A small masked image model, trained from scratch: widths [64, 128, 256, 512], 37.9 epochs.
Rows from block 5 of a small masked image model, named by matrix and row number. Each number is 50 + 12 x the weight over its row's rms, rounded and kept within 0 to 99. All counts start at 0. After the name is the row's rms in percent of the matrix's.
After each channel's rows are labels from the 100 images, of 14976, where the channel reaches its highest value: "patch colour" is the nearest of a few named colours to the mean colour under the peak. Only what is clearly more common there than usual is listed. The data: photos of plants and fungi (iNaturalist).
# conv: pointwise conv (model.blocks.5.conv.weight, 128x128x1x1), inputs 0-127

conv.4 107:59 47 19 70 48 49 59 48 55 35 48 59 70 47 55 59 41 84 56 46 45 60 58 51 59 46 54 33 53 58 44 64 55 55 60 52 50 41 46 34 49 55 38 43 43 44 54 58 49 63 53 45 56 64 52 42 48 44 56 52 73 45 56 38 37 55 52 59 77 48 48 33 36 41 50 53 58 62 47 53 48 66 48 54 32 46 59 34 69 68 49 61 40 38 63 70 39 41 46 53 32 26 61 73 25 31 81 50 52 63 25 65 41 52 51 64 54 39 29 45 45 48 50 65 18 65 60 55
patch colour: pink; white

conv.9 096:44 46 53 55 43 46 55 51 41 94 54 52 55 46 44 37 57 59 27 32 56 56 38 46 39 51 56 47 41 35 32 25 41 46 38 32 52 57 57 50 47 47 53 48 51 42 51 36 59 30 62 61 58 64 44 48 46 50 58 75 41 65 33 57 44 56 61 78 46 45 57 60 51 43 62 51 55 51 71 37 49 59 55 64 52 90 49 26 43 67 68 61 41 59 61 26 35 55 51 47 49 58 46 37 42 84 44 59 53 54 33 46 49 40 45 48 49 82 49 47 52 58 40 44 60 47 37 49
patch colour: brown

conv.34 117:53 53 41 44 53 53 42 66 43 44 52 42 46 40 50 41 58 52 67 59 54 62 45 49 43 45 53 69 58 47 28 46 36 43 52 55 47 60 62 40 42 36 44 42 43 27 53 49 42 65 61 52 59 54 47 47 42 42 59 52 50 53 57 45 56 50 60 58 68 52 61 46 99 49 49 56 59 50 41 53 73 51 48 36 47 57 50 51 48 39 49 54 53 35 54 47 61 39 63 33 41 55 52 47 51 44 49 61 60 30 54 46 53 48 49 58 61 54 39 53 48 39 49 61 32 41 25 61
patch colour: pink

conv.8 107:50 68 60 46 58 50 40 47 69 65 57 45 50 32 33 55 57 55 55 63 32 59 48 72 33 56 57 54 45 64 54 38 45 54 56 56 39 63 47 61 48 44 56 36 68 50 43 32 42 55 40 41 34 41 43 36 62 51 55 52 65 37 60 44 49 50 48 65 45 43 81 68 35 58 43 69 19 54 42 52 41 88 89 33 52 36 39 55 43 58 52 61 58 39 54 51 57 50 59 43 73 57 33 36 47 46 53 57 43 49 44 65 47 71 62 45 42 62 50 38 57 69 55 47 61 47 25 55
patch colour: white

conv.46 117:52 44 58 45 49 74 41 67 54 53 37 54 36 59 39 51 63 38 49 56 66 38 41 59 47 44 65 62 36 39 60 55 07 49 62 50 39 47 45 58 53 86 37 68 40 30 48 64 41 41 47 49 47 47 39 41 39 31 45 49 06 46 29 49 58 51 50 47 32 51 39 45 52 41 65 38 75 58 48 44 57 57 52 41 70 61 32 40 41 54 48 49 33 40 45 57 64 37 43 54 56 75 52 64 64 52 42 53 54 34 67 53 56 36 70 44 46 39 45 41 55 61 47 52 51 34 41 46
patch colour: pink; white

conv.22 087:51 59 36 67 57 64 52 44 60 54 50 50 58 38 33 41 53 44 31 39 36 61 43 65 23 43 46 64 60 43 74 56 48 57 43 47 41 51 64 44 52 49 52 38 99 32 58 43 50 51 40 67 35 42 51 57 59 57 60 40 61 66 57 63 53 54 47 48 59 43 54 45 53 62 53 38 43 58 43 56 42 50 33 47 39 46 33 50 51 42 43 54 34 48 66 22 29 54 44 42 79 50 61 43 34 42 53 62 24 35 65 63 68 39 66 46 52 65 49 54 65 60 57 42 51 24 43 59
patch colour: red

conv.52 111:48 46 57 76 51 38 51 59 40 40 41 36 65 40 52 47 55 41 55 53 94 52 69 49 60 57 64 48 50 28 54 66 32 44 49 74 56 37 34 61 42 62 58 49 61 65 60 60 58 38 65 54 77 54 41 29 66 46 43 43 33 48 60 54 34 57 64 52 43 60 33 41 61 44 52 72 52 57 49 54 64 46 52 43 54 38 49 53 43 61 67 45 60 51 47 40 56 40 53 43 34 54 41 54 52 57 79 56 50 33 57 47 54 36 34 83 57 39 69 64 53 42 66 38 29 39 63 62
patch colour: black

conv.83 111:56 51 42 60 55 54 49 51 43 50 49 63 47 52 47 39 26 46 45 66 55 51 67 39 44 47 55 43 32 58 40 68 58 61 63 50 65 51 26 42 61 33 43 33 61 49 46 83 54 41 65 41 39 58 55 42 54 89 42 62 68 44 51 44 42 30 64 44 47 39 57 46 45 57 35 60 37 54 62 41 59 61 57 39 56 39 66 45 46 58 58 58 39 33 45 42 44 51 58 48 42 54 61 35 59 88 35 54 26 67 69 46 42 50 32 32 48 46 63 49 51 48 33 51 89 39 44 46
patch colour: pink

conv.23 083:67 48 29 46 44 53 80 48 40 43 45 44 39 50 53 43 33 46 58 43 68 67 61 31 58 56 68 32 42 39 39 49 60 35 51 62 34 71 37 59 39 23 60 62 50 49 57 45 36 49 56 38 41 44 50 48 37 45 56 47 39 61 36 60 53 57 39 29 50 62 58 46 53 52 48 63 61 58 74 47 73 54 48 58 44 32 45 64 55 45 69 52 39 37 43 55 49 47 71 64 47 12 53 56 51 53 58 51 71 44 39 55 55 46 51 39 36 51 71 46 66 75 72 28 30 36 54 47
patch colour: white

conv.57 093:60 38 65 32 40 49 51 39 60 41 56 48 65 47 40 39 38 51 29 42 41 51 81 61 42 42 59 64 40 50 37 49 56 43 52 42 34 51 47 63 29 69 57 50 44 69 45 56 58 39 54 45 59 27 56 35 36 44 55 18 75 53 34 71 42 52 39 27 56 55 51 66 45 31 28 44 57 57 47 50 36 55 53 28 40 49 63 49 51 29 49 45 88 72 36 54 38 55 54 50 53 49 45 47 56 47 61 45 30 36 66 39 48 34 66 44 66 34 39 50 51 38 40 53 59 47 61 52
patch colour: white

conv.7 081:29 69 46 56 47 58 58 45 60 44 39 39 44 57 44 60 55 53 50 55 59 37 60 44 54 46 50 52 53 66 45 44 57 52 47 39 65 68 73 59 58 49 69 49 24 33 42 42 36 44 60 42 51 58 47 69 59 47 54 58 51 61 41 55 43 78 42 49 48 82 50 42 54 50 79 32 48 40 20 60 56 49 52 74 34 40 58 65 36 73 66 46 37 51 54 58 52 55 34 47 62 61 52 52 40 61 48 60 57 58 56 46 68 46 54 53 41 45 41 57 40 56 51 99 44 46 55 51
patch colour: green

conv.30 099:49 57 61 64 59 46 62 59 45 55 39 39 69 41 17 45 37 60 56 49 46 29 51 36 58 88 60 49 57 55 54 52 45 52 46 52 53 40 67 59 43 65 41 53 73 50 41 50 25 40 46 47 52 34 46 58 44 46 57 52 48 51 47 49 48 41 55 72 52 65 46 62 91 50 37 38 58 48 66 54 48 58 46 51 44 45 45 99 61 51 56 49 32 66 75 50 42 52 37 51 58 55 52 67 48 51 53 50 36 21 54 47 52 37 71 47 54 52 42 49 64 55 55 44 50 42 41 63
patch colour: grey

conv.76 098:54 51 65 47 40 40 54 56 55 66 78 34 61 53 49 47 29 54 54 65 41 61 41 23 36 61 34 46 47 42 61 46 46 59 40 48 73 57 54 59 38 36 57 44 50 51 47 74 58 63 46 65 49 30 46 54 56 64 42 51 32 47 47 55 48 43 56 38 59 65 61 37 53 51 37 63 58 52 68 51 51 33 49 69 50 40 53 29 63 56 73 40 49 42 63 43 70 37 70 52 75 49 46 65 56 64 72 41 17 39 35 53 55 49 44 57 48 17 31 35 48 50 50 43 60 32 39 37
patch colour: white

conv.119 078:45 52 60 57 46 60 65 56 25 52 44 62 42 70 47 66 62 47 33 43 29 48 63 39 37 35 40 64 44 48 36 58 48 68 64 55 53 36 37 71 47 49 49 55 46 55 65 47 53 32 29 42 52 54 46 46 39 36 40 18 38 55 54 42 58 51 41 65 47 48 55 59 25 24 52 47 50 49 56 46 38 54 48 44 32 36 46 24 64 45 43 43 63 60 41 49 68 46 56 54 47 44 66 54 46 55 16 63 51 20 71 64 51 48 51 58 53 58 37 45 67 54 60 39 33 81 63 46
patch colour: brown

conv.78 121:56 44 53 61 59 29 59 47 40 41 36 71 45 40 41 58 40 49 28 62 69 61 47 62 35 55 70 42 31 34 53 54 99 42 50 53 37 59 50 07 45 62 56 33 54 49 81 61 60 66 40 53 39 57 51 50 54 54 44 40 48 46 38 64 49 48 54 51 36 65 48 68 55 53 50 45 28 57 69 64 47 58 34 62 57 42 42 38 59 59 45 71 42 49 47 38 40 40 35 55 42 46 54 45 52 57 54 39 50 58 53 47 50 52 45 44 53 48 53 54 67 50 65 55 56 41 35 47
patch colour: black

conv.69 082:64 45 62 37 57 48 85 62 44 66 45 56 50 46 47 21 66 41 43 23 45 50 54 68 35 46 38 51 64 61 54 53 57 47 47 48 48 51 38 73 42 43 33 62 36 64 35 39 34 51 44 46 29 42 32 47 69 54 58 49 45 43 42 41 56 49 50 45 71 31 50 50 25 52 48 63 38 55 28 45 42 32 47 39 37 30 36 51 45 47 53 85 47 39 61 38 49 53 71 49 59 56 54 41 58 49 51 34 39 55 31 43 44 69 55 33 78 56 38 40 57 44 63 46 33 60 55 51
patch colour: pink

conv.47 097:35 52 52 54 56 41 56 67 56 56 53 45 64 37 61 52 68 37 47 49 57 53 42 56 52 42 63 39 72 44 59 25 36 51 43 52 43 52 28 69 52 54 57 39 41 46 49 45 52 47 42 49 58 44 37 58 64 60 44 41 60 29 70 43 57 46 44 57 51 52 65 56 36 44 37 89 49 43 29 48 57 37 51 52 41 42 38 68 38 54 58 49 46 85 40 58 55 51 38 36 68 42 55 62 59 40 59 56 50 67 42 48 27 70 49 52 49 36 47 53 43 51 61 99 49 66 62 58
patch colour: green; black

conv.42 076:34 52 50 41 69 42 73 44 48 47 53 61 36 38 63 48 71 70 48 56 34 33 42 49 34 44 32 49 54 49 32 51 55 55 46 46 58 24 62 42 62 55 67 37 48 42 63 57 45 36 59 52 58 63 47 57 35 36 61 63 56 47 52 31 49 60 48 67 45 51 42 63 49 39 60 57 94 78 64 77 53 41 68 74 44 43 55 48 65 55 44 61 60 40 70 49 46 51 41 61 52 45 48 48 45 53 50 43 36 31 49 44 43 30 63 46 41 55 37 60 57 83 60 53 53 38 47 31
patch colour: pink; white

conv.92 092:58 28 56 50 50 38 46 48 55 52 46 44 54 60 61 55 31 57 62 51 43 51 38 34 55 72 46 42 54 35 71 33 71 40 45 46 74 53 52 53 64 51 12 50 22 73 47 49 56 57 69 56 55 46 31 23 50 31 53 47 44 56 55 51 50 51 52 42 68 68 48 61 52 60 33 49 53 48 57 45 45 96 56 47 50 48 58 60 63 59 47 55 54 79 45 63 70 57 44 51 47 53 48 51 38 48 38 41 23 55 52 44 55 44 34 61 37 56 41 49 32 52 53 72 63 42 51 47
patch colour: green

conv.27 088:54 65 46 39 51 78 60 65 59 39 60 47 61 69 31 48 52 55 52 32 38 65 32 61 38 57 60 58 42 38 68 31 60 68 63 51 53 34 48 59 45 22 68 50 47 53 54 54 47 41 59 59 29 53 57 36 44 40 67 36 61 38 26 72 27 33 51 50 54 76 57 58 73 46 66 40 59 38 36 49 41 55 49 55 59 29 52 46 69 51 55 71 49 51 61 62 47 41 44 53 39 41 46 45 50 50 66 27 37 38 71 52 37 52 45 52 38 48 47 59 66 78 59 54 59 50 60 52
patch colour: white

conv.56 090:59 26 40 40 51 63 35 59 47 53 44 55 53 56 51 48 53 73 54 33 44 57 36 45 44 10 56 64 38 49 36 65 45 52 56 45 59 89 39 26 50 31 65 64 59 38 34 63 50 53 50 49 24 28 44 51 35 49 50 45 48 47 51 43 72 33 46 38 50 59 49 64 55 78 64 45 42 55 42 48 52 53 59 41 56 62 51 63 51 65 41 63 53 58 34 56 59 51 33 49 62 46 41 55 51 51 63 27 80 37 36 54 37 28 47 57 57 49 59 48 60 52 37 54 49 35 37 54
patch colour: pink

conv.32 091:45 35 60 42 54 45 32 51 61 65 46 57 68 61 57 26 57 62 32 61 73 34 50 59 52 48 60 59 51 46 67 44 36 56 45 35 54 40 44 71 75 58 23 53 47 59 44 51 54 37 52 45 66 48 64 57 52 76 74 56 44 43 54 47 44 38 53 55 50 55 54 57 51 59 62 53 63 50 55 76 29 55 44 64 44 23 54 53 42 35 56 56 31 51 42 66 43 42 75 57 43 58 27 75 62 62 37 43 60 55 47 09 34 41 43 40 45 37 54 39 51 47 54 55 60 50 44 56
patch colour: pink

conv.20 089:44 60 47 38 69 47 43 24 59 57 32 37 40 24 45 39 57 99 60 58 55 55 41 44 34 83 48 39 41 48 40 54 58 46 55 38 55 39 53 48 53 65 38 58 41 36 38 33 66 25 44 55 69 55 48 49 39 46 53 65 44 56 57 38 64 50 54 69 42 53 42 57 54 56 41 51 52 36 39 52 52 47 36 54 47 42 38 74 57 49 51 40 41 43 71 41 72 66 46 54 52 55 64 42 53 55 47 91 42 37 51 49 46 51 56 44 53 50 46 54 66 68 49 36 45 50 50 34
patch colour: green

conv.60 080:87 51 64 56 33 63 84 52 57 56 39 44 32 57 61 35 41 59 35 71 49 47 57 39 60 52 65 46 43 52 55 52 54 38 53 44 40 56 52 61 66 42 19 56 55 65 72 52 38 45 63 28 43 57 43 26 51 36 62 57 53 32 51 40 69 55 42 49 58 49 57 51 54 66 38 43 33 48 65 38 55 35 64 49 44 53 55 46 53 37 51 52 45 50 26 65 49 49 38 55 26 37 32 46 44 31 45 34 59 55 61 31 65 53 51 58 72 47 51 57 33 59 50 45 52 53 36 77
patch colour: cyan; blue

conv.62 098:64 51 56 56 53 58 59 62 64 52 67 47 58 51 35 47 37 51 52 36 75 48 54 47 38 39 63 59 35 63 58 49 34 48 51 27 19 35 50 79 75 45 41 42 39 50 52 62 54 50 71 69 63 45 43 67 46 58 41 31 57 40 11 33 57 54 48 56 51 74 47 55 54 47 56 74 63 47 47 39 55 38 48 30 56 52 60 59 43 60 74 48 51 50 64 36 55 58 54 45 19 60 27 52 43 36 55 47 53 63 59 27 59 52 38 38 50 32 45 40 48 48 44 56 48 53 51 45
patch colour: cyan; blue

conv.97 081:70 39 27 49 59 56 76 50 64 43 34 34 50 53 70 19 55 59 37 73 63 52 43 47 54 56 38 42 39 50 59 52 47 38 44 46 34 42 39 76 55 58 32 60 40 38 73 56 40 54 85 44 60 54 44 51 52 39 69 52 46 36 55 60 36 38 45 50 40 56 53 73 50 66 26 37 53 41 44 49 34 54 73 60 63 62 30 57 57 46 50 46 71 59 47 69 68 47 48 46 45 40 43 39 58 57 45 48 50 30 57 70 52 69 46 36 43 45 57 54 48 31 59 42 64 43 51 56
patch colour: white

conv.51 111:50 48 62 52 58 58 67 53 69 38 37 52 50 63 51 43 60 63 18 68 85 54 39 62 40 43 58 29 40 52 30 49 44 37 48 54 43 52 42 36 62 50 36 50 52 50 59 34 55 24 47 49 46 47 43 50 48 60 55 46 35 49 65 67 44 39 81 67 74 44 62 71 52 45 57 41 42 41 49 67 57 68 45 62 50 56 44 47 43 45 42 60 44 75 45 58 40 66 59 42 40 65 42 48 47 52 64 79 52 51 57 50 57 49 49 48 43 90 49 57 39 75 54 43 35 67 47 58
patch colour: brown

conv.5 115:32 48 74 45 44 74 46 39 48 42 47 50 62 63 54 53 46 35 33 30 68 44 46 46 46 57 46 40 81 59 65 44 36 44 51 77 79 52 48 47 35 54 65 42 51 51 49 36 40 56 49 48 48 58 16 42 42 56 63 65 45 50 45 55 61 65 50 72 51 47 51 60 55 45 63 56 64 38 73 54 42 47 60 62 49 53 44 48 51 65 41 32 50 86 41 56 43 53 42 48 49 52 37 58 75 43 40 43 72 82 54 35 44 39 66 62 49 54 36 60 56 55 32 53 59 55 36 46
patch colour: black

conv.48 108:56 41 38 63 59 46 48 71 64 50 47 55 54 47 39 40 45 44 31 38 28 53 74 50 58 45 61 40 53 54 52 60 43 33 57 38 46 61 39 45 24 41 30 52 44 62 63 39 33 29 51 65 50 60 31 21 50 46 46 49 55 48 24 92 41 58 50 64 53 58 52 50 46 44 35 38 49 47 44 37 34 51 50 31 40 46 52 41 44 44 36 68 38 58 54 52 50 35 54 40 36 61 66 53 71 54 44 55 46 41 47 34 51 18 53 40 30 48 51 50 38 84 61 48 43 42 45 63
patch colour: blue; cyan

conv.38 093:50 30 41 52 52 56 44 58 63 53 57 46 46 50 85 34 46 47 52 52 55 46 37 58 35 39 41 39 56 47 35 67 47 45 44 60 49 41 44 53 51 38 51 55 34 59 57 62 49 44 40 52 24 51 54 52 72 36 71 61 48 59 45 54 33 50 45 38 54 53 41 67 47 63 50 46 47 35 43 50 60 49 71 34 63 61 00 30 39 40 42 34 43 59 43 33 56 75 34 55 37 55 39 48 50 32 67 28 38 43 42 66 48 50 23 47 60 45 40 56 54 69 58 50 62 53 59 47
patch colour: white

conv.99 104:51 47 51 54 70 58 43 60 77 62 59 42 43 47 49 22 57 59 50 31 52 40 54 63 26 25 53 43 61 42 29 24 31 52 42 52 51 36 64 57 59 34 59 46 90 29 70 54 46 59 58 65 49 64 59 63 38 42 39 57 53 46 47 56 46 53 53 38 71 67 37 48 49 47 54 58 60 49 56 52 63 43 47 60 31 60 32 46 60 52 57 63 65 56 44 17 40 42 59 43 42 62 53 54 49 39 50 61 64 55 48 63 27 54 46 34 40 39 32 44 42 51 55 45 33 67 64 48
patch colour: red

conv.82 104:47 66 32 38 45 44 66 54 50 45 41 78 45 52 46 42 50 77 36 51 60 54 56 66 36 37 49 52 45 59 48 54 59 64 58 33 20 53 53 62 53 58 61 57 62 13 50 65 50 40 48 22 39 41 50 52 45 30 48 66 49 48 54 48 47 44 58 89 34 89 68 48 42 49 35 36 69 56 57 64 45 35 43 59 32 45 49 51 56 45 44 46 62 51 43 47 39 46 40 38 56 40 71 39 55 37 31 40 43 50 66 51 46 50 68 50 50 46 57 64 39 46 46 39 49 54 47 63
patch colour: brown

conv.17 096:48 60 37 40 48 43 49 19 36 68 32 58 39 23 44 43 35 62 49 42 76 44 35 46 50 43 46 58 59 37 50 65 29 22 65 73 70 41 38 53 61 25 54 36 51 23 22 42 47 41 56 31 41 37 53 56 55 44 40 54 56 47 47 66 48 31 46 53 39 57 26 52 68 48 35 51 49 60 48 35 61 43 36 48 55 44 58 65 49 61 38 49 61 62 44 37 35 38 39 59 31 51 64 58 50 47 47 52 50 72 55 40 53 58 53 60 65 39 41 57 65 30 37 55 49 52 59 48
patch colour: brown

conv.105 106:46 69 50 45 30 42 61 63 61 25 61 35 37 46 54 45 74 53 48 61 39 46 53 62 47 43 41 57 44 48 69 54 43 44 56 42 53 42 37 55 36 58 46 64 58 44 43 58 47 50 49 46 59 61 54 35 56 46 60 59 59 61 31 45 47 28 53 49 49 31 43 46 47 54 34 22 56 59 65 43 31 33 53 44 54 46 58 53 67 55 94 52 40 39 37 93 33 60 60 48 48 70 42 62 52 31 40 56 57 58 57 29 45 37 58 66 49 33 50 40 69 54 35 55 47 61 30 43
patch colour: blue

conv.10 106:36 54 63 54 50 43 60 42 58 46 53 79 32 51 34 29 47 60 46 42 45 43 57 56 28 52 58 39 36 59 56 30 58 64 38 71 53 66 26 15 66 52 49 56 50 33 38 43 41 37 52 36 45 51 43 35 39 32 44 39 43 55 40 34 54 51 42 54 42 66 52 57 99 54 47 61 47 44 48 49 75 45 69 56 43 57 27 46 48 55 46 61 48 53 38 50 36 48 59 53 57 62 56 50 50 48 50 45 52 20 54 70 42 61 52 37 49 47 48 40 47 50 43 39 57 80 43 55
patch colour: white

conv.84 079:53 69 56 46 36 50 50 66 32 62 41 51 49 43 44 49 45 55 62 48 54 40 52 26 36 82 62 38 42 55 32 49 46 35 49 51 59 44 50 61 64 41 26 51 12 50 53 56 44 60 30 69 51 46 55 53 63 45 42 40 32 50 49 66 52 53 45 30 46 37 42 54 61 12 59 53 36 64 89 57 56 50 53 50 56 45 21 48 44 53 46 57 52 37 74 38 37 45 26 51 53 54 44 48 51 53 45 42 47 58 49 61 58 32 49 52 50 46 39 49 77 61 55 67 60 48 62 41
patch colour: green

conv.80 121:54 29 64 46 57 72 44 61 57 45 45 12 56 44 46 59 36 51 25 59 54 60 41 51 42 54 47 26 51 41 43 33 56 39 43 52 24 51 37 69 56 56 39 33 59 57 63 39 43 62 62 57 88 46 46 45 33 51 56 48 40 55 45 49 54 60 54 50 54 13 61 46 43 51 59 61 60 49 42 49 67 61 53 50 43 37 54 55 61 45 65 69 53 49 50 38 78 55 61 34 50 36 41 64 54 33 40 56 34 61 43 44 44 54 59 64 52 42 46 64 44 73 45 55 56 17 53 43
patch colour: blue

conv.86 099:59 61 71 65 34 40 60 58 36 63 45 46 58 53 43 51 53 30 59 54 50 41 56 42 52 73 67 35 37 67 45 56 33 44 48 56 41 31 40 57 58 46 62 52 53 40 53 43 40 48 61 27 63 58 50 73 53 45 64 27 47 60 34 71 40 45 42 58 50 73 40 47 47 48 59 39 54 53 69 52 48 52 44 69 49 48 58 96 51 49 38 22 53 63 47 40 42 35 64 61 24 49 61 40 47 45 48 43 56 27 71 31 53 35 50 37 44 49 45 62 52 58 39 49 56 40 42 71
patch colour: grey

conv.29 099:45 51 15 37 61 77 56 57 51 59 46 56 38 62 51 56 57 65 82 45 48 48 55 46 62 72 75 57 42 57 45 52 36 32 60 37 50 68 56 58 44 36 29 46 44 52 58 35 51 42 48 53 41 49 43 42 50 27 45 57 50 50 71 50 31 53 60 48 49 75 59 31 67 54 52 42 59 56 47 46 68 38 48 59 45 45 49 24 54 38 63 49 53 46 64 42 30 42 52 64 59 54 85 55 57 38 44 75 62 50 33 65 40 44 61 46 63 29 39 51 63 54 70 55 46 63 47 44
patch colour: yellow

conv.54 097:46 74 62 45 68 46 36 44 46 26 54 66 78 52 26 54 73 53 64 72 48 45 46 50 62 46 51 36 49 44 65 45 55 45 59 84 47 38 52 57 44 35 42 51 58 58 40 42 48 46 45 67 44 49 13 61 55 62 59 51 61 57 43 51 55 44 35 63 72 36 42 70 56 47 30 61 57 60 52 54 76 44 48 57 44 39 32 35 30 42 46 36 45 47 43 40 47 56 44 51 65 55 40 49 54 52 52 35 54 82 52 46 40 61 64 46 41 56 32 53 60 54 55 28 42 43 29 58
patch colour: black

conv.115 106:37 52 56 52 70 64 49 42 32 42 40 39 44 56 61 62 46 34 32 27 53 57 55 65 59 68 41 50 16 60 49 51 80 31 62 54 42 58 45 45 58 36 59 41 50 57 45 54 59 43 84 55 44 28 60 58 41 49 35 62 26 42 44 59 44 56 56 58 46 60 52 58 54 42 45 59 44 42 48 53 34 61 71 59 53 53 27 51 29 44 46 50 45 43 47 49 51 57 28 52 61 34 73 54 75 50 81 54 27 46 42 41 72 34 33 57 53 45 46 45 54 51 29 46 48 44 42 61
patch colour: grey