A small masked image model, trained from scratch: 64-pixel images.
Rows from block 7 of a small masked image model, named by matrix and row number. Each number is 128 + 24 x the weight over its row's rms, rounded and kept within 0 to 255. All counts start at 0. Numbers have three digits each.
After each channel's rows are labels from the 100 images, of 14976, where the channel reaches its highest value: "peak at" is the part of the image that holds the peak; "patch colour" is the nearest of a few named colours to the mean colour under the peak. Only what is clearly more common there than usual is listed. The data: photos of plants and fungi (iNaturalist). In brackets: how many of the 100.
# conv: pointwise conv (model.blocks.7.conv.weight, 128x128x1x1), inputs 0-42

conv.119:129087095120134145120141110116094121145113127133139125123120113170095129177118195133136128139090133146125100131154156124148140096
peak at: bottom left (29)
patch colour: black (45); white (41)

conv.124:121136147107121176090140134115121165098160118132155114148099107133130152128154134164116161120093103096137138164132154159106146090
peak at: top left (42); bottom left (40)
patch colour: black (100)

conv.14:119118065128105123158089091105195144107078130158125097100129129115181134094146126141124142094107141130109096120136170121143107150
peak at: top right (63); bottom right (36)
patch colour: black (99)

conv.34:115185157124111132133155161118124096128132116140122140143102122143167138135151124126161146127115126097068133141123183108132153108
peak at: top left (53)
patch colour: black (81)

conv.68:101088101156144117139111072100142140074128132124132095127125183132143107145091133142179084169194130124140182098122139115112078146
peak at: top left (31)
patch colour: black (43)

conv.37:128117140106120100091130146128090117196119126081175161125138148139095127077127136159172148136129132090145142120100114116119093129
peak at: middle left (40); bottom left (29)
patch colour: black (67)

conv.3:110129118124145134198126102160151151105133118139123125168128113136122150109103104124122130173138136140127129116131126202086134119
peak at: bottom right (31)
patch colour: white (97)

conv.113:150111223203193115118130098139156083142177138099111099125136190139113117152117140137110128125119119150136114144109145136106125114
peak at: top left (41)
patch colour: black (90)

conv.48:134171194138179121156120116095134125098134139150102114117111156125153120086091141096105117097130141166147102122161124105159103114
peak at: bottom left (76)
patch colour: black (100)

conv.23:118144141122117123132116130165133115117142110082105118157133116129165115129151110111102094093122164106085140133123111112116125094
peak at: top left (50)
patch colour: pink (53)

conv.116:124147160132097153085118145139128123141114107136133162153113126133155112164079136132128147143144068129131145116155110122120109116
peak at: top left (57); bottom left (28)
patch colour: blue (62)

conv.76:152149104107153100135191118121115113102131110118112130108098144108148127158128160126157090146133153141141079162102128122124138096
peak at: bottom left (51); bottom centre (30)
patch colour: black (100)

conv.35:126089111130120107112110084155190119139063111089124148121186138167122135135170131108195122145132179134124119113125160126147139083
peak at: middle left (29)
patch colour: white (79)

conv.99:185106158120103180158130135119118104111104166142063113088121147085190085119162128150097136175092134132125142154115133127122139107
peak at: bottom right (85)
patch colour: black (93)

conv.101:166108155153106099078152089156183125134153159080093134141144142108141126137119137098112147124138114118140148154120172130082138122
peak at: top left (74)
patch colour: black (100)

conv.16:130112110113103166116143138141161113139098107115111126139146196130118127221160115134085131140098157145144112135133136131089106118
peak at: bottom right (81)
patch colour: black (50)

conv.20:113119134118130112113163187135124127114093116128135144119230158106106148138184118095127147141142140163107082134127136101127133114
peak at: top left (49)
patch colour: white (88)

conv.83:165124144119104094133123106074137127095160124094125178138104099106133141175135121137137067169103161123163129084140105135144138168
peak at: bottom right (33)
patch colour: black (33)

conv.17:102127101129131116124124125150114140134214116118144133108131146133104112140125106103116140149120139128140129152131105112112127158
peak at: bottom left (96)
patch colour: black (96)

conv.65:143115113142173147137130153124142109107097121160135110116119116120137136057109117108124067159131104115157108129104151135138125097
peak at: bottom left (100)
patch colour: black (100)

conv.80:119096137128110136136152123138172043115141140100085094113105119121176173125137144131090124163090121131126108135132156094123151138
peak at: bottom right (48); bottom left (32)
patch colour: black (99)

conv.39:154119106127157140131226131097117120113128174073124122102110144099126100121126126107149137121123103121090079134132109142125132108
peak at: bottom left (81)
patch colour: black (99)

conv.55:121160135167092123158101147169134141124117109120139115145141100142175166130077154144111105136112109118133121116126128157132131115
peak at: bottom centre (36); bottom right (28)
patch colour: black (67)

conv.94:152128127150120137086126112099099104112129118152129100165103128105154135093128115104112144129097137181120172113125077133129164149
peak at: top left (57)
patch colour: black (99)

conv.75:132093110159127140156152104150117124127099116123066077196133140107137176098138152103118106128128132131110115138126161097140202087
peak at: top left (76)
patch colour: black (89)

conv.97:131120167139092121155131110111161143070152113121123151091128124136125154148111139153083098158130141108102126111117102141182103132
peak at: top right (33); top left (32)
patch colour: black (96)

conv.56:150122111127115118081116108102142101149148140151082122130129086101160128138172132188155123124125111109158132098146184111121110159
peak at: top left (71)
patch colour: black (100)

conv.46:117137072119151152056145121120125088129160126120140150123123141138130140115124122108118095089131192118133086119082113121092100132
peak at: bottom left (65)
patch colour: black (97)

conv.18:142111099136116098149166140176154164150201137127100148154097150123192140123125120116055089123118144135145186101125118123143113087
peak at: bottom right (38); top right (36)
patch colour: white (71)

conv.111:108115147129135162132120117110142156128127159122141096108146091141176128140119138135156114145172136112121114161114094142160118134
peak at: bottom left (100)
patch colour: black (79)

conv.28:117099144098126114111139162144107116126164120087139109114123140145125129134114117119102155140113142159135116106143139118121133110
peak at: centre (44)
patch colour: pink (39); purple (38)

conv.90:099091130122146131174092160161136084168114136144118087123135091147122125151145107102121106137158115131054121095132099118076135095
peak at: top centre (40)
patch colour: pink (26)

conv.107:150109116118111147138121099111123117141165131133097172124097144110147173139219117134102142142125175130131141152124119126137155176
peak at: top left (75)
patch colour: black (69)

conv.7:138143139148138120098148120109147151128116135090167130103148134182123120093073134104193107117134162126140145126140096139122134177
peak at: bottom left (100)
patch colour: black (99)

conv.118:163097141112130108100146128150097154128118138114162088144183096120118095094136143128158088112123114133113167115182119161122130097
peak at: bottom right (27)
patch colour: black (65)

conv.110:123095084170115121080103128147083122119129126111106148100140111099128148130156110105127118163125164110127104135132115145122147136
peak at: top left (38)
patch colour: white (43)

conv.0:112086117059135129123125144143133131132073166098167109106125127132132117135077132138130119114170090138168113173144114143100097124
peak at: bottom left (96)
patch colour: black (93)

conv.93:170220144102113111142119115147110116141144140151110126127127101142133134104108116112087094115133082130139117132156125135133130073
peak at: top left (37); bottom left (34)
patch colour: black (74)

conv.11:117081172096098136136128148122145138102145152103099150131153105151103102113178101142102170125137130114146148136139202119113114109
peak at: bottom right (43); bottom left (35)
patch colour: black (97)

conv.57:079114124132126061140123144140126104113114112160138107134126120176114114136143135138129117125093113170088141072126118131092121127
peak at: top left (59)
patch colour: cyan (25)

conv.81:115126126096133096126129125134175151128099143136122118111154136169121141140113090116128085130138187124119126140156132144114101109
peak at: top left (41); middle left (35)
patch colour: white (93)

conv.91:118171173167089131148158103133154150111113118085119120134138115186119143108145172148137138181137147169123103160142142126171146129
peak at: top right (26)
patch colour: white (99)

conv.51:115103110163121118139135136090118135121144105173108149148118113165138119145115120144147112133128119108114122124126127144169142102
peak at: bottom centre (33); bottom left (32)
patch colour: black (100)

conv.29:129132102131146094106133098140146129112089090128112127177133141163138113127155107146122074138139150107124100094155209133131118146
peak at: top left (37); bottom left (33)
patch colour: white (85)

conv.30:116108144115102090165109136070113133131087115152109153188129126125153186116101115127118178121095111090165120143116128206113147139
peak at: top left (87)
patch colour: black (99)

conv.60:119171104126100124130131131127083148168145125142085151133113138104157142151154090146144142145165142115133142113147144135196117130
peak at: top left (39); bottom left (38)
patch colour: black (73)

conv.73:122130128139123150111124125116156140151091153104149092165124123096149152095162110103174149101131082114122151148152179149125100111
peak at: top left (52); bottom left (45)
patch colour: black (100)